config.toml
arch = "vit"
model = "image embedding model"
image_size = 40
crop_scale_min = 1
translate = 0.06
color_jitter = 0.2
Rows from block 2, named by matrix and row number. Rows with one number belong to one attention dimension. Each number is 128 + 24 x the weight over its row's rms, rounded and kept within 0 to 255. All counts start at 0. After the name is the row's rms in percent of the matrix's.
# v: attention value (model.blocks.2.attn.v.weight, 320x320), inputs 107-213
# proj: attention output (model.blocks.2.attn.proj.weight, 320x320, transposed), outputs 107-213
v.134 094 [175 170  75 137 127 143 107  91 140 113 110 120 153 123 135 135 144 119 215 125  84 159  97 107 115 160 118 100 133 120  98 130  83 160  89 137 120 139 146 144 140 127 131 106 134 133 138 116 132 146 115 122 109 113 182 124  89  93 129 161  89 105 160 136 133  76 130 111 137 125 133 119 166 163 140 171 159 146 154 112 120 108 148 188 125  96 165 166 129 141 129 132 134 121 150 147 141 158 167 143 102 116 104 109 121 144 142]
proj.134 098 [ 96 151 110 117 127 131 161 127 167 128 135 152 147 147 109 155 143 148 132 106  99 139 125 154 137 104 131 111 138  98 133 110 197 142 105 108  82 109 112 116 121 112 165 131  80  81 173 130  91 102 139 163 100 129 113 101 128 136 164 151 151 157 151 186 155  87 114 135 138 121 151 103  82  82 123  84 123 108 125 140 144 125  84  96 156 120  86  96 107 149 107 119 108 162 149 112 126 119 127 130 116 144 104  88 145 141 111]
v.135 105 [134  96 109 120 138 140 153 164 164 159  95 142  53 124 105 127 128 111 120 120 137 166 108 130 111 117 148 106 125 107 145 103 107 122 145 124 160 105 110 120 151 132 118 152 111 150 138 172 123  60 111 161 114 181 199 119  77 106 134 126 110 107 121 136 103 148 167 181 138 127  96 111 124 115 121 129 108 110 146 126 147 121 143 107 133 125 155 125 100  88 145 122 196 110 101 115 139 126 128 137 138  58 137 116 130 126 141]
proj.135 106 [186 132 119 144 141 103 128 196 113 152 114 103 142 138 111 116 129 117 135 112 164 121 117 135 157  86 164 104 178 147 128 140 139 164 127 115 161 146 135  92 146 174 107 106 172 158 144 151  93 178 127  99 115 138 107  81 145 117 106 137 134 121 116 127 133  95 147 126  91 134 125 176 178 114 117 112 108 147 113 138 152 155  96 122 161 142 125 166 132 136 132 130 115 119 161 141 134  92 112 119 147 138 110 150 115 141 159]
v.136 106 [ 68 137 130 130 127 153 107 137 143 128  83 154 122 143  97 106 140 165 138 158 156  96 132 137 133 130 118 131 109 108 133 141 140 110 129 141 138  89 101 113 157 134 137 125 164 173 192 110 138  82 129 140 129 149 102 113 112 112 116 123 152 128 128 126 153 132 111 140 155 149  99 155 143 100 101 134 130 128 117 135 147 135 136 138 103 115 140 150 113 110 125 108  93 109 135 163 146  70 125 162  94 138 139 126 115 123 108]
proj.136 106 [156 130 119 169 148  76 131 138 139 106 140 135  92  63 133 144  97 127 108 113 140 137 100  80 162 106 105  77 158 120 109 132  71 121 147 151 126 159 118 163 156 124 102  94 117 115 126 137 131 133 158 109 132 149 164 147 139 142 176 116 130 141 148 127 106 103 124 114  80 121 118 111 125 125 145  95 134 106 124 119 134 110 118 114 153 163 119 140 110 133 128  94 126 112 165 104 122 169 131 126 135 113 144 150 120 152 121]
v.137 093 [114 119 159 153  98  93 116 146 163 117 192 100 152 123 126 122 109 117 132  87 117 125  90  94 113 101 127 142 119 162 154  91 134 125  69 120 161 141 159 130 178 138 124 163 120 152 149 143 117 101 176 137 113  66 126 119 118 123 139 138 104 118 139  91 115  96 130 142 122 102 143 135 109 118 113  97 134 126 137 150 129 153 131 168 124 137 124 100 102 129 166 120 139 137 141 123 163 157 133 125 138  88 152 138 174 178 108]
proj.137 093 [176 133 130 143 149 125 118 127 107 177 128 120 135 112 109 126 104 159  83 100  89 151 146 138 104 114 136 110  67 191 146 101 116 134 110 129 156 122 130 129  78 147 143 139 187 117 114 108 172 120  99 135 112 137 139 144 135  88 149 170 123 134 160 151 168 138  79 146 100  92 138 135 126 109 118 120 127 101 147 116 129 105 129  82 108 108 108 139 140 143 136 115 170 139 115 130 131 133 152 157 111 161  82 134  95 109  81]
v.138 095 [168 142 117 113 123 107 130  93 131 149 131 118  79 150 109 140 142 130 136 118 152 147 140  88 123 122 144 120 126 184 108 157 151 191 149 149  76 102 124 154  96 140 110 134 115 136 137 109 166  83 116 106 110 163 118 131 106 109 122 165 123 141 113 119 192 131 134 136  97 134 154 131 141 137 107 138 142 120 141 118 112 133  77 135 121 169 147 153  86 125 119 107 112 138 133 149 136 104 121 142  88 130 102 123  79 110 149]
proj.138 094 [116 147 167 120 130 132 135 137 115 109 145 150 138 126  72 136  89 137 131 102 148 105 153 150 106 160 163 147 144 134 154 144 113 125 156  96 128  98 145  90 108 164  87 165 112  91 145 124  82 116  96 170 110 120 132  82 138 100 161 127 149 130 121 121 159 110 100  87 151 126  82 131 103 145 113 146 107 125 128 134  82  91 125 147 113 125  98 119  88 127 133 141  56 131  92  99 136 150  99 144 134 142 104 115 153 124  89]
v.139 095 [ 79  85  67 136 133 139 114 176 108  96  84 129 129 118 131 139 167 151 111 139  81 125 149 182 129 117 111 101  96 120 121 173 119 160 109 133  90 152 136 135 140 115 138 113 135 147 131 148 153 118 170  65  51 130 142 157 112  80 109 105 163 147  81 158 122 121 124 144 110 119 124 100  88 147 120 125 133 118 143 119 117 177 149 103 122 101 138 107 127 132 102 103 146 167 178 123 176 145 140 140 125 146 149 119 117 155 136]
proj.139 090 [144 114 118 114 102 150 152  62 101 150 155 121 121  95 119 118  71 135 120 169  94 107  92 187 111  81 161 144 174 153 163 119 127 113 124  97 128  91 114 173 158 141 119 102 129  84 140 125 129 113 168 104 105 151 133 127 122 185 134 165 151 142 150  99 146 121 122 122 126 100 137 143 162 100 126 123 111 202 152 131 138 132 147 103  97 153 168 145 126 152 159 122 148 124 109 141 128  88 173 119  99 125 154 129 131 130 119]
v.140 098 [128 135 122 134 147 122 107 106 112 119 100 148 128 133 145 129 112 126 117 110 108 136 112 131 126 144 159 167 133 148 121 157 105 115 151 165 121 122 105 117 136 164 104 169 132 159 143 133 108 163 115 188 163 172 131 110 144 130 112 153  87 148 118 106 166 133 135 104 146 121 174 171 127 116 113 148 157 143 114 140 123 124 128 131 154 136 142 164 137 131  81 150 107 135 135  98 131 136 104 143  69 144  89  79 111 178  90]
proj.140 094 [117 143 124 137 116  99 143 156 182 153 106 127 119 167 147 143 108 174 171  87 120 110 147  92 115 130 164 124 107  86 144 159 139 127 100 121 105 117 144 111 108  99 128 141 135 192 164 152 106 136 105 140 170 115  99 130 166 126 160  98 136 123 102 126 108 111 139 135 131 136 141 119 105 106  68 160  83 164 147 149  89 126  92 157 123  99 129 103 113 118 124 141 128 141 153 145 132 102 121 102  74 100 126 117 132 114 141]
v.141 084 [ 74 177 111 137 142 115 107 113 109 115  48 132 164 120 116 110 134 109 136 137 111 110 156 112 134 118 118 163  92 145 109 115 102 108 113 126 127 135 108 138 153 159 108 131 106 158 156 166 155 102 130 159  97 126 134 108 161 154 146 129 107 179 115 142 132 188 125 146 167 141 167 130 126 136 132 120 106 136 102 121 118 120 135 108  82 105 145 166 137 111 120 143  94 140 142 131  83 152 145 153 132 128 116 146 154 115  87]
proj.141 090 [139  88 103 127  80  97 140 158 101 174 142 121 165 126 168 178 184 142 137 128 134 160 130 142  98  83 129 142 121 125 111 104 119  84 143 106 137 165 130 126 136 107 112 146 164 126 119 151 174 121 128  86 136 146 154 102  98 128 148 146  88 138 134 119 133 124 151 116  95  96 138 146 139 177 115 195 130 134 133 135  89 131 129 147 123 143  84 110 144 114 147  85 159 108 145 118 156 111 120 127 114 154 105 124 156 160 113]
v.142 100 [135 109 147 161 121 153  92 125 151 146 120 113 123 103 140 127 144  84 133  96 132 123 117 130 110 176 136 100 125 109 119 144  90  99  92 134 191 152 138  74 120  81 106 117 125 115  97 182 100 183 150 143 119 105 108 121 107 135 127 124  82 144 117 143 110 124 163 169  89 117 148 137 117 106 144 129 105 142 113 128 167 129 120 115 144 117 113 122  75  81 115 166 159 160 121 110 131  89 148 138 116 146 146 178 133 157 140]
proj.142 099 [147 129 105 150 103  96 130 157  89 144 113 125 145 149 149  91 117 102 105 132 108 116 163 147 111 130  94 133 129 111 122 123 104 173 175 124 154 146 116 108 119 114 122 148 159 131 138 118 115 152 143  91 106 144 108 166 154 131 133 123 126 105 137 143 101 163 129 157 137 113 138 150 163 125 111 148 153 148 119  99 130 137 108 119 159  83 117 116 101  82  93  85 112 113 145 110 180 125 113 128 112 126 139  84 124 162  82]
v.143 091 [136 139 127 176 136 130  86  94 106 121 153 150 127 109 173 122 152 137 122  71 116 145 133 139 118 106 119 128 122 102 115 103 128 130 101  87 124 127 119  79 115 133 120 152 137 144 131 137 149 109 131 132 139 149 102 126 138 124 119 162 102 145 137  97 159 149 148 107 147 147  88 127 138 136 137 160 115 106 162  92 140 105 125 142 175 114 116 143  98 114 145  88 165  91 115 137 117 126 149 146 116 112 122 121 129 139 151]
proj.143 095 [132 156  99 152 126 139  81 186 151 137 143 102 124 140 113 125 107 154 145 102 123 126 118 101 141 132 134 129  87 157 107 140 135 155 123 118 115 138 151 140 132 144 118 110 155 152 149 115 147  91 137 136 130  79 110  97 157 118 136 135 134 162 123 107 100 157  92  88 118 115  97 176 101 100  95 167 160 143 108 143 160 182 122 162 126 152 169  93 110 175 122 146 125 133 105 142 122 123  92 145 121 106 101 151 131 138 119]
v.144 098 [132 131 124 155 156 106 144 112 115 148 123 116  95 132 129 144 108 117 167 142  92 170 149  93 119 158 154 110 105  92  71 155 128 134 110 135 110 132 168 112 188 155 105  93 145  95 151 160 108 100 159 152 172  88  88 138 124 147 126  96 156 121 124 144 157 174 156 138 141 108 129 149 125 117 170 121 112  93 100 141 158 128 146 115 118 143 156 156 116 120 162 122 133 164 162 126 149 144 102  92  96 102 145 115 146 129 117]
proj.144 097 [155 132  94 105 131 164 132 136 118 131 119 127 157 101 157 164 133  89 140 100  78 127 119 126 162  95 105 110 119 120 103 150 174 120 122 129 163 154 114 138 117 129 184 109  88 158 133  69 135 135  81 148 150 174 134  98 116 104 121 156 144 109 111 129 101 167 133 104 138 152 118 127 108 144 109 176 171 146  97  99 152 152  96 117 134 139  78  85 125 143  71  90 159 102 137 140 154 153 139 158 141 115 127 115 116 117 148]
v.145 108 [128 160 144 109 211 148 155 143 124 113 132 136 157  98 110 185 145 189 151  75 110 114 119  94 166 128 136 115 142 130 159 120 131 168 135 143 143  77 112 152  75 125 128 147 139  92 131  97 148 160 121 132 107  70 119 153 137 150 114 117 122 168 137 111  99 126 129 116 143 116 151  82 122 142  96 153  98 123 140 125 121 116  91 170 143 121 136 113 156 149 122 115 171 129 138  96 103 127 128 134 117 146 122 101  90 100 118]
proj.145 108 [110 160 146 122 114 139 141 139 177 114 144 146 147 150 128 111 154 169  84 172 109 119 137 132 102 111 124  95 143  84 122 111 132 163 140 114 134 147 176 129 109 131 171  68 124 104 119 119 115 126 132 136 127  96 153  95 164 197 114 117 157 168 125 159 137 147 129 158 146 143 122 151 128  95 136 134 144 119 116 115 138 139 165 106 106 123 136 163 115 118 135 111  78 118 162 151  84 133 113 113 130 124 116 105 116 138  90]
v.146 101 [106 108 108  99  91 147 160 114 154 122 128 124 160 108 110 154 136 168 119  59 117 154 153 156 162 165 144 105 140 134 146 120 146 154 132 120 127 133 123 145 104 153  97 132 105 134 140  92  95 137 154 114 168 116 117 146 147 112  80 120 138  83 173 102 122 150 179 128 139 115 143 122 143  81 102 103 143 115 147 150 135 140 170 124 108 129 150 140 140 136  97 134 170 120 169 109 136 146 150 124 104 122 126 109 139 147 113]
proj.146 105 [132 120 171 143  78 116 124  72 174 147 111 154 171 147 103 150 144  94 134 101  92 101 119 121 118 145 149 128 152 114 106 171  94 189 108 106  97 113  75 142 131 137 190 123 119 151 120 128 115 127 115 149 154  68 122 104 142 136 164 147 117 134 117 112  95 113 136 132 129 124 135 153 148 103 114 153 147 116 130  78 117 151 146 124 123 133 129 152 112 149 119 105 133 161 162 123 119 115 150 153 144 118 162 146 134 110 129]
v.147 102 [115 126 144 148 125 136 145 126  84 125 105  88  86  77 118 130 112 105 122 158 133 145  92 157 158 173 111 111 144 127 128 131 133 164 135 128 169 144 156 123 162 151 126 137  99 133  96 134 156 119 104  89 130  97 165 109 153 124 105 119 167 122 118  87 164  87 150 134 145 133 119 133  72  95 106 116 161 144  84 154  92 148 144 126 117 131 129 131 138 157  82 129  93 125 182 181 162 118 106 123 153 111 123  93 167 149 106]
proj.147 099 [122 121 149 138 153 133 105 122 154 104 116  92 134 114 152 118 184 147 125 145 134 101 153 132 142 112 132 105 136 148 167 154 104 114 156 138 114 142 121 173  99 149 110 121 159 122  93  93 123 140 152 105  96 136 125 123 108 162  79 133 148  85  86 154 124 155 132 132 105 107 161 134 133 114 120 136 102 134 170  91 139  88 132  95 102 171 128 139 118 171 102 119 116 107 117 132 132 159 138 108 130 133 112 124  96 121 101]
v.148 096 [ 98 111 146 127 168  99 164 120 128 111 151 146 139  73 143 172 133 125 156  82  92 162 112  85 134 165 121 114 114 122 145  97 141 120 138 155  89 140 149 167 121 139 139 128 143 157 152 124 148  44 128 137 140 149 144 144 110 124 135 114 131 142  98 181 136 147 133 138 116 129 101 112  87 138  88 121 118  85 131 116 123 114 126 113  86 130  94 123 140 150 131 104 113 144 160 127 137  93 141 155 136 157 172 129 107 137  56]
proj.148 103 [147 134 118 128 124 167 126 133 114 138 103 132 135 130 124 160 144  90 129 124 132 149 133 132 153 101 102 108 154  99 184 114 144 125 120 121 144 129 156 103  97 124 151  93 149  96 136 104 132  87 103 119 135 150 150 131 146 167 142 164 172 112 142  83 128 142 116 168 116 128 108 181 111 101 127  66 124 149 163 116 141 124 163 117 143 121 129 121 143 143 137 109 165 128 144 163 164 129 143 103  98 119 147 110 129 135 140]
v.149 101 [127  97 148 120 154 128 135 127 131 105 105 182  98 113 150 134 131 103 133 121 120 173 119 134 105 111 126 162 132 117 116  80 147 109 160 165 107  98 109 141 115 107 107 116 123 112 136 126 121 153 176  83 149 133 124 138 107  90 114 147  98 127  86 127 135 172 125 178 112  89  96 143 114 113 105 131 120 173 144 115 149 116 168  76 151 114 101 124 117 122 110 144 125 115 119 143 115 114 132 157  67 110 156 126 149 158 115]
proj.149 099 [140 132 102 127 113 155 129 126 107 157 132 139 126 100 122  87 122 163 115 129 131 134 131  91 188  90 100 102 138 129 180 108 124 160 116 138 132 124 125  92 111 122 113 130 126 188  84 145 153 109 134 122 145 177 131 141 130 156 114 159 114 131 108  85 101  83 112 139 126 145 102 125 168 118 126 118 148 137 135 131 116 117 145 134 138 122 154 146 142 139 114  86 134 122 138  89  85 142 134 151 126 106 132 158 115 127 124]
v.150 107 [104 139 133 120 103 138 148 140 109 104 125 152 155 106 162  93 131  88 119  81 122 143 112 137  80 153 157 109 105 140 125 150 123 141 118 136  89 154 116 143 111 132 129 109  90  95 130  84  87 152 191 135 174 128 144  96 149  97 126 134 139 132 126  93 119 118 123 137 107 100 137 130 122 182 127 178  99 109 113 157 115 150 142 153 100 156 125 165  76 150  99 145  90 134 115 122  98 106 127 110  96 119 126 147 129 131 133]
proj.150 107 [ 87 146 118 162 129 136 117 104 186 153 133 101  97 136 120 120 108 147 110 138 137  98 171 111 122 173 128 128 152 113 127 147 160 108 144 109 107 114  98 114  95 124  80 104 116 157 126  80 194  74 186 137 101 128  90 129 146 157 141 118 163 138 140 172 134 131 136 121 118 163 131  92 128 134 101 115 172 128 125 133  96 158 137 150 166 127 131 137 152  98 141  92 153 148 146 137 168 103  95 110 115 151 115  96 151 120 129]
v.151 110 [158 129 134 146 138 156 159 142 119 146 159 139 146 133 170 143 132 109  84 142 141 100 151 119 125  90 148  81 144 142 147 120 143 141 121 133 131 124 108 125 111 121 110 183 134 132  91 128 168 103  70 178 114 150 129 136 144 157 100 123 129  98 160 149 158 127 131 155 108 159  85 123 134 122 126 161 147 115 164 119 114 145  75 123 123 146 124 166 112 120 181 133 114 150  82 145 129 153 118 134 118 165  99 105 130 104 106]
proj.151 113 [119 124 141 135 176 139 104 164 142 115 110  63 141  81 108 100 138 131 130 137 149 134 131  95 105 166 112 149  96 103 106 119 147 137 117 162 106 167 181 136 123  98 127 140 168 147 188 117 110 144 150 123 158 119 124 136 121 105 133 120 142 101  95  83 143 147 137 140 173 139 116 131  98 100 113 143 117 112 107 111 140 169 126 100 114 141 107 124 126 115 133 190 146 115 106  89 125 151 114 130 147 112 140 137 109 118 149]
v.152 101 [100 112 140  86 174 145 136  99 127  82 117 145 106 117 111 129 147 149 178 128 116  75 129 135  89 158 126 153 151 128 103 145 125 166 123 134 115  98 151 112  99 186 136 115 113 111 138  97 113 105 104 102  63 114 138  90 128 134 131 154 133 113 110 126 145 131 144 125 168 127 142 105 140 122 147 155 124 117 131 133 123 133 125 118 141 150 139 157 138 118 128 112 126 146 177  73  94 152 164 110 102  99 156  93 118 168 111]
proj.152 094 [125 141 108 107 103 131 125 100 146 110 153 135  89  97 120 128 137 137 124 168 126 160 157 141 110 181 120 116 117  93 141 127  99  78  97 143 162 118 120  83 132 166 155 138 135 149 156 111 151 176 126  97 153 115  98 107 126 134 141 130 121 144  92 131 150  76 165 137 113 157 119 119 123 109 124 122 151 179 129 160 135 118 135 150 101 118 155  95 134 117 116 150 130  82 119 177 110 139  95 116 118 166 132 138 111 126 107]
v.153 091 [149 148 144 115 123 109  87 148 111  89 110 109 104 136  64 111 123 131 167 149 116 132 116 137 137 154 137 152 133 105 168 125 109 126 124 120 125 108 132 123 112 174 128 192 132 142 122 138 106 131 149 136  98 167 159 146 116 128 125 133 132 138 119 105 108 141 129  79 142 157  86 156  90 123  84  91 125 153 116 133 127 125 120 149 135  88 155 152  99 105 144 133 116 100 133 150 156 120 106 159  91 153 123 118 152 136  47]
proj.153 093 [148  87 109 184 130 108 113  62 148 132 130 115 141 152 173 151 101 141 103 165 149 116 145 147 128  94 132 105 131 146 158  85 174 122 130 184 125 137 115 151 157 132 132 128 111 134 152 165 137 131 106 166 130 124 116 124 145 129 140 156 170 160 116 133 128  70 143 129 113  85 145 137 103 131 125 117 133 113 144 137  83 104 153 159  95 137 128 105 181 157 149 165 128 107 156 128 126 165 176 141 132 126 129 138 102 137 104]
v.154 100 [128 119 125 140 119 128 118 149 146 149 146 105 137 118 129 119 104 136 100 122  85 135 110 143 108 141 144 139 169 136 116 113 159 107 163 119 104 108 132 120 127  99  83 111 144  95 141  97 154 113 155 123 163 122 122 124 141 100 198 120  85 122 140 136 176 158 183  98 129 124 120 123 124  93 135 103 120 147  98 130 113 112  99 103  75 115 102 115 137 143 123 144 125 143 111  94 108  96 173 110 113 154 168 175 135 120 104]
proj.154 103 [121 155 137 163 165 136 103 157 111 135 152 167 150 132 143 133  94 107 131 112 116 158 158 119 160 149 114 121 142 114  61 112  99 167 118 103 125 142 165 163 137 135 127 144 116  97 113 131 136 128 133 119 137 126 127 149 101 146  85 147 143 103 131 117 132 161 138 133 131 162  98 139 126  94 110 129 164 132 128 131 128 130 128 112 137 119 151 132 143 141 149  44 106 142 180 110 127 136  91 163 157 106 127 114 163 113 128]
v.155 098 [114 170 150 144 111 129 114  89 126  56 153 181 152 119 118 144 143 117 123  91 121 150 116 122 156 129 154 104 103 144 119 148 120 172 152 113 121 115 135 106 145 148 143 129 126 133 123 108 107 143 129 134 120 166 117 106 110 128 100 148  91 149 114 121 172  98  81  96 151  96 138 166 148 146 134 119 136  80 141  99 142 155  92 146 118 133 132 145 123 142 142 117 123 135 149 118 120 141 144 141 143 134 153 102 125 145 128]
proj.155 100 [115 134 127 121 122 156 146 140 137 165 112 136 128 113 124  90 117 107 163 123 146 116 199 128  82  95 118 118 111 101 130 184 122 100  86 151 118 122 134  99  62 128 121  90 135 130 144 139  88 116 141 130 145 119 158 121 103 138 172 131 147 121 134 109 129 167 150 149  88 116  59 135 136 120 103 130 112 133 112 153 129 145 136 162 137  94 144 111 127 113 138 164 126 119 145 133 166 114  90 155 104 150 121 168 152 153  99]
v.156 112 [145 130  89  78 190 127 162 125  96 164 124 152 118 144 113 101 170  78 107 153 149 134  73 145 146 149 128 133 146 129 151 101 120 132 127 124 129 111 150 120 114 146 142 136 130 149 127 148 122 103 144 117 106 129 127  71 157  57 121  77 136 120 128  81 162 120 124 155  89 120 137  97 108 174 150 147 162 136  95 148  86 112 148 128 145 110 183 164 106 129  93 117 119 109 113 105  84 134 107 130 136 121 127  54 162 122 132]
proj.156 109 [107  97 148 109 115  95 129 138 162 142 154 110 177 113  94 104 140 120 132 130 157  83 131 161 143 108 128 167 157 140 122 127 114 150 125 102 156 111 132 134 135  93  74 123 126 118 114 116 130  93 162 109 118 157  99 134 143 106 119  99 145 170 112 157 153 106 126 127 164 146 160 135 147 108 123 146 124 133 171  98 115 113 172 132 159 122 109 137 144 142 150 110 140 131 148 157  71 112 131 100 129 118  87 145 124 152 180]
v.157 101 [154 155 185 129 175 151 120 155  59 162 114 128  77 111 121 135 131 120 133 137 129 180 100 158 146 114 106 204 110 129 119 140 142 131 123 146 157 137 160  95 137 121 138  85 137 150 128 118 134 140  99 177 113 128 146 119 155 130 104 138 187 133 110 145 129 116 167 124 120 145 105 131 127 111 180 121 102 104 142 154 115 126 106 147 114 136 122 131 128  93 124  95 165 160 102 116 113 163 113 124 148 107 113 142  84 127 136]
proj.157 105 [154 138 118 116 133 127 119 126 105 149 152 159 102 130 126  70 138 142 129 124 174 155 123 157 168 146 110  65  97 117 106 133 145 149 152 117 142 136 112 101 160 170 131 145  99 117 142 149 141 144  82 146 125 151 134  73 104 135 109 143  94  85  85 139 170 121 156 141 131 148 133 118  97 152 110 151 134  96  88 159 114  91 132  97 161 146  65 132 133 116 150 146 117  89  97 164 143 170 110 149 126 155 145 145 110 143 127]
v.158 105 [134 121 135 115 144 139 132 117 116 116 129 118 158 134 190  98 173  62 127  83 138 121  85 159 109 110  98 124 137 116 108 128 132 116 130  96  86 105 133  95 140 106 100 115 151 113 145 140 108 122 146 120 147 165  98  70 136 131 133 142 144 150 142  83 116 148 135 165 146 141 107  65 132 149 148 133 126 136 110 136 155 145  71 132 119 136  82 110 126 140 131 106 130  95 112 134 141 147  95 188  95 158 151 132 113 125 140]
proj.158 107 [120  97 122 158 151 158  89 144 149 120 105  92 148 103 179 134 152 126 143 128 174  72 155 130 121  85 162 147 143 125 157 143 151 103 116 134 107 124 128 112 146 136  83 103 122 180 131 115 101 120 157 126 125 105 133 166 149 139 117 103 124 132 144 113 113 145 111 101  62 160 103 134 144  76  92 122 127 133 152 122 129 114 135 116 145 101 143 104 117  96 143 127 100 132 136 108 152 131 160 127 111  66 134 129 141 116 167]
v.159 098 [178 144 137 121 154 141 148 117  86 124 151 155  97 103 100 121 108 118 142 127 146 116 133 134 114 130 121 100 179 142 156 156 111 146  94 131 149 110 101 138 136 132 112 117 171 106  93 151 135  91 100 122 194 137 118  86 146 149 138 129 105 141 121 147  92 114  94  86 157 169 171 143 129 103 105 145 118 128 127 152 172 134 132 181 155 136 131 102 140 114 152 155 138 192 103 120 113 187 159 126 192 121 124 149 147  73 170]
proj.159 102 [118 169 142  91 138 151 168 168 140 113 157 113 119 116 172 138 140 119 123 147 149  92 132 168 171  81 139 101 124 131 143 116 122 140 144  97 151 125 159 162 149 110 157 122 125 108 162 127 114 125 158 150 134 128 139 123 106  83  89 159 137 133 137 122 116 133 117 109 132 126 163 140 153 129 147 134 124 111 114 122 118  94 119 146 131 153 186 134 106 115 129 117  99 170 118 123 141 178 162 108 108 146 136 123 118 123 124]
v.160 099 [115 144 119 142 147 106 137 118 134 201 170 127 121 157 128 150 102  58 117 127 108  91 152  91 124 152 151 150 158 142 133 118 128 109 116 140 158 111 113 170 121 119  91 116 119 113  92 139 135 129 158 115 162 115 134  73 171 134 155 105 116 162 112 126 166 137 110 131 151  97 129 125 133 121 103 114 131 135  89 104 148 125 153  87 165  82 118 112 158  98 131 121 155 128 112 152  97 141 156 157 157 125 174 146 142  90 131]
proj.160 099 [157 151 103 156 170  96 141 160 127 164 135 103 176 173 143 109 123 177 126  99 130 141 140 138  99 103 155  91 129 132 102 162 144 157 126 156 100  84  99 101 140 140 115 109 118 114 113 168 156 109 104  90 142 147 123 155 129 105 103 109  95 155 162 194 110 154  82 152 134 183 151 113 145 107 127 151 146 139 160 111 149 134 116 182 128 144 134 123 150 128 115 130 122 153 152 140 105 135 146 141 114 151 117 123 123  88 153]
v.161 106 [ 70  86 142 137 115  54 123 136 152 130 129  85 148 117 166 164 134 140 137 133 116  98 123 105 119 158 140 128 108 154 169 106 108 119 149 117 120 118 137 102 110 148 110 168 126 100 143 131 146 119 127 151  90 124 131 166 169 158 155 123 113 133 128 134 173 120 157 112 127 144 147 132 136 125 147 109 127 125 103 112 123  85 115 146  65 126 147 121  76 153  90 148  89 141 132  74 142 147 129 113 104 101 141 119 155 125 109]
proj.161 111 [187  96 131 105 151 114  82 138 128 138  94 175 188 124 120 124 110 145 122 152  94 167 121 109 145 138 130  92 148 149 113  97  99 167 176  95 132 143 138 141 150 143 134  97 147  88 159 117 140 122 142  73 114 123 155 145 181 126 110 110 175 174 124 109 161 151 135 138 104 115 118 131 161 121 102 133 109 104 147 133 102 121 139 134 139  96 155 108 151 125 160  91 108 153 142 138 115  96 100 123 104 127 141 125  91 146  84]
v.162 108 [125 126 133 158 116 142  97 117 134 100 144 200 115 101 132 101 141 137 168  91 119 123 103 156 124 103  95 128 101 160 105 150  93 104 131 126 137 170 175 118 112 150 131  88 117 150 119 148 133 136  94 151 112 130  97 132 149  86 107 170 126 145 100 128 113 159 126 143 126 116 129 147 134 123 157 105 133 112 163 127 107 132 170 110 125 106  87  80  74  97 129  87 102 104 171 153 149 124 162 117 110 110  97 115 128 135 138]
proj.162 105 [130  88  98 148 120 124 120 117 145 164 117 185  91 132 133 131 117  80 125 130  87 141 146 120  95 137 106 110 132 172 112 147 141 134 123 123 101  83  63 146 113  91 135 132 149 155 126 115 133 119 120 113 147 116 147 127 125  98 150 128 117  85 155 136 136 134 141 153 153 140  66 138 116 151 104 144 117  94 116 110 134 139 125 149 130 159  92 125 165 121 158 149 120 106 159  90 158 121 141 155 121  92 138 121 140 149 107]
v.163 093 [166 170 106 134 121 183 124 154 120 151  85 139  73 141 149 101 115 126  74  68 159 122 143 134 104 124 126  96 145 131 123 121 145 128 151 114 180 136  92 134  97 109 119 107 111 156  86 127  95 126 112 124 144 128 134 101 185 109 147 173 109  77 128 125 151 136 139 136 117 163  94 114 137 132 132 151 128 122 127 122 123 122 170 110 126  95 112 149 150 138  97 131 113 129 108 125 163  92 129 153 129 130  90 130 127  81 142]
proj.163 094 [ 98 151 129 155 127 109 129 178 115 118 133  88  79 134 129 137 164 145 116  91 127  78 135 102 117 103 130 169 148 168 131 124 183 135 147 131 138 129 121 123 173 115  59 116 102 141 175 144  95 109 140 162 160 111 126 133 159  71 119  80 104 121 103 161  96 136  85 162 146 142 146 121 124 168 122  94 114 101 142 113 146 112 152 138 138 127 140 127  84 108 120 160  56 139 146 139 116  95 113  87 128 124 164 106 113 143 163]
v.164 094 [150 128 104  96 122 183 133 131 122 116 128  95  98 157 130 106 147  69 108 156 173 135 107 103 159  75 132 109  97 157 146 161 127 106 116 141 183  99 126  75 176 112 126 135 143 100 104 155 136 103 120 132  96 131 131 199  86 116 140 113 103 130 129 139 133 109 102 122 168 135  92 129 116 111 119 134 107 129 155 131 140 155 134 113 115 177 120 137 128 126 125 143 165 147 104 122 122  91  95 145 140 165 102 148 165 106 169]
proj.164 095 [123 119 152 119 159 104 102 107 127 127 119 144 144 133 133 122  94 144 103 140 117  92 118 134 110 122 117 121 140 155 122 149 128 156 145 128 106 173 172 142 135 140 109 106 159 128 132 131 120 134 103 165  60 114  87 112  89 108 131 108 136 134 142 152 176 121 164 104 139 164 136 153 119 127 117 127  84 112 111 123 116  96 136 109 167 145 108 107 141 126 124 159 178 122 133 141  91 125 140 165 112 155 128 119 129  93  82]
v.165 099 [135 129 148 162 117 106  97 120 125 126 129 106 118 137 124 147  95 136 151  89 115 197 124 145 127 145 146 166 137 124 127  82 142 155 140  54 125 116 146  92 133  76 117 122 105 142 171 134 103 152 131 140 126 128 125 139 168 167 138 152 139 120 157 130 125 142 138 127 139 123  80 130 126 110 133 100 117 123 131 139  97 140 106 140  98  93 145 142 100 123 136 133 137 140 163 107 141 163 125 141 131 111 166 120 190 106 102]
proj.165 098 [169  75 140 119 105 109 151 103 136 128 125 139 177 121 122 123 120 113  89 159 133 116 130 153 123 101  74 142 103 111 109  85 174 157 101 123 122 159  96 170 151 164 126 116 103 117 116 150 116  94 119 122 159 146 148 176 142  89 130 133 127 128 137 139 127 168 107 134 139 147  72 128 146 144 111 169 111  75 134  84 100 100 122  71 158 155  63 118 133 122 177 163 112  94 133 113 121 170 159 177 127 106 153 106 118  99 114]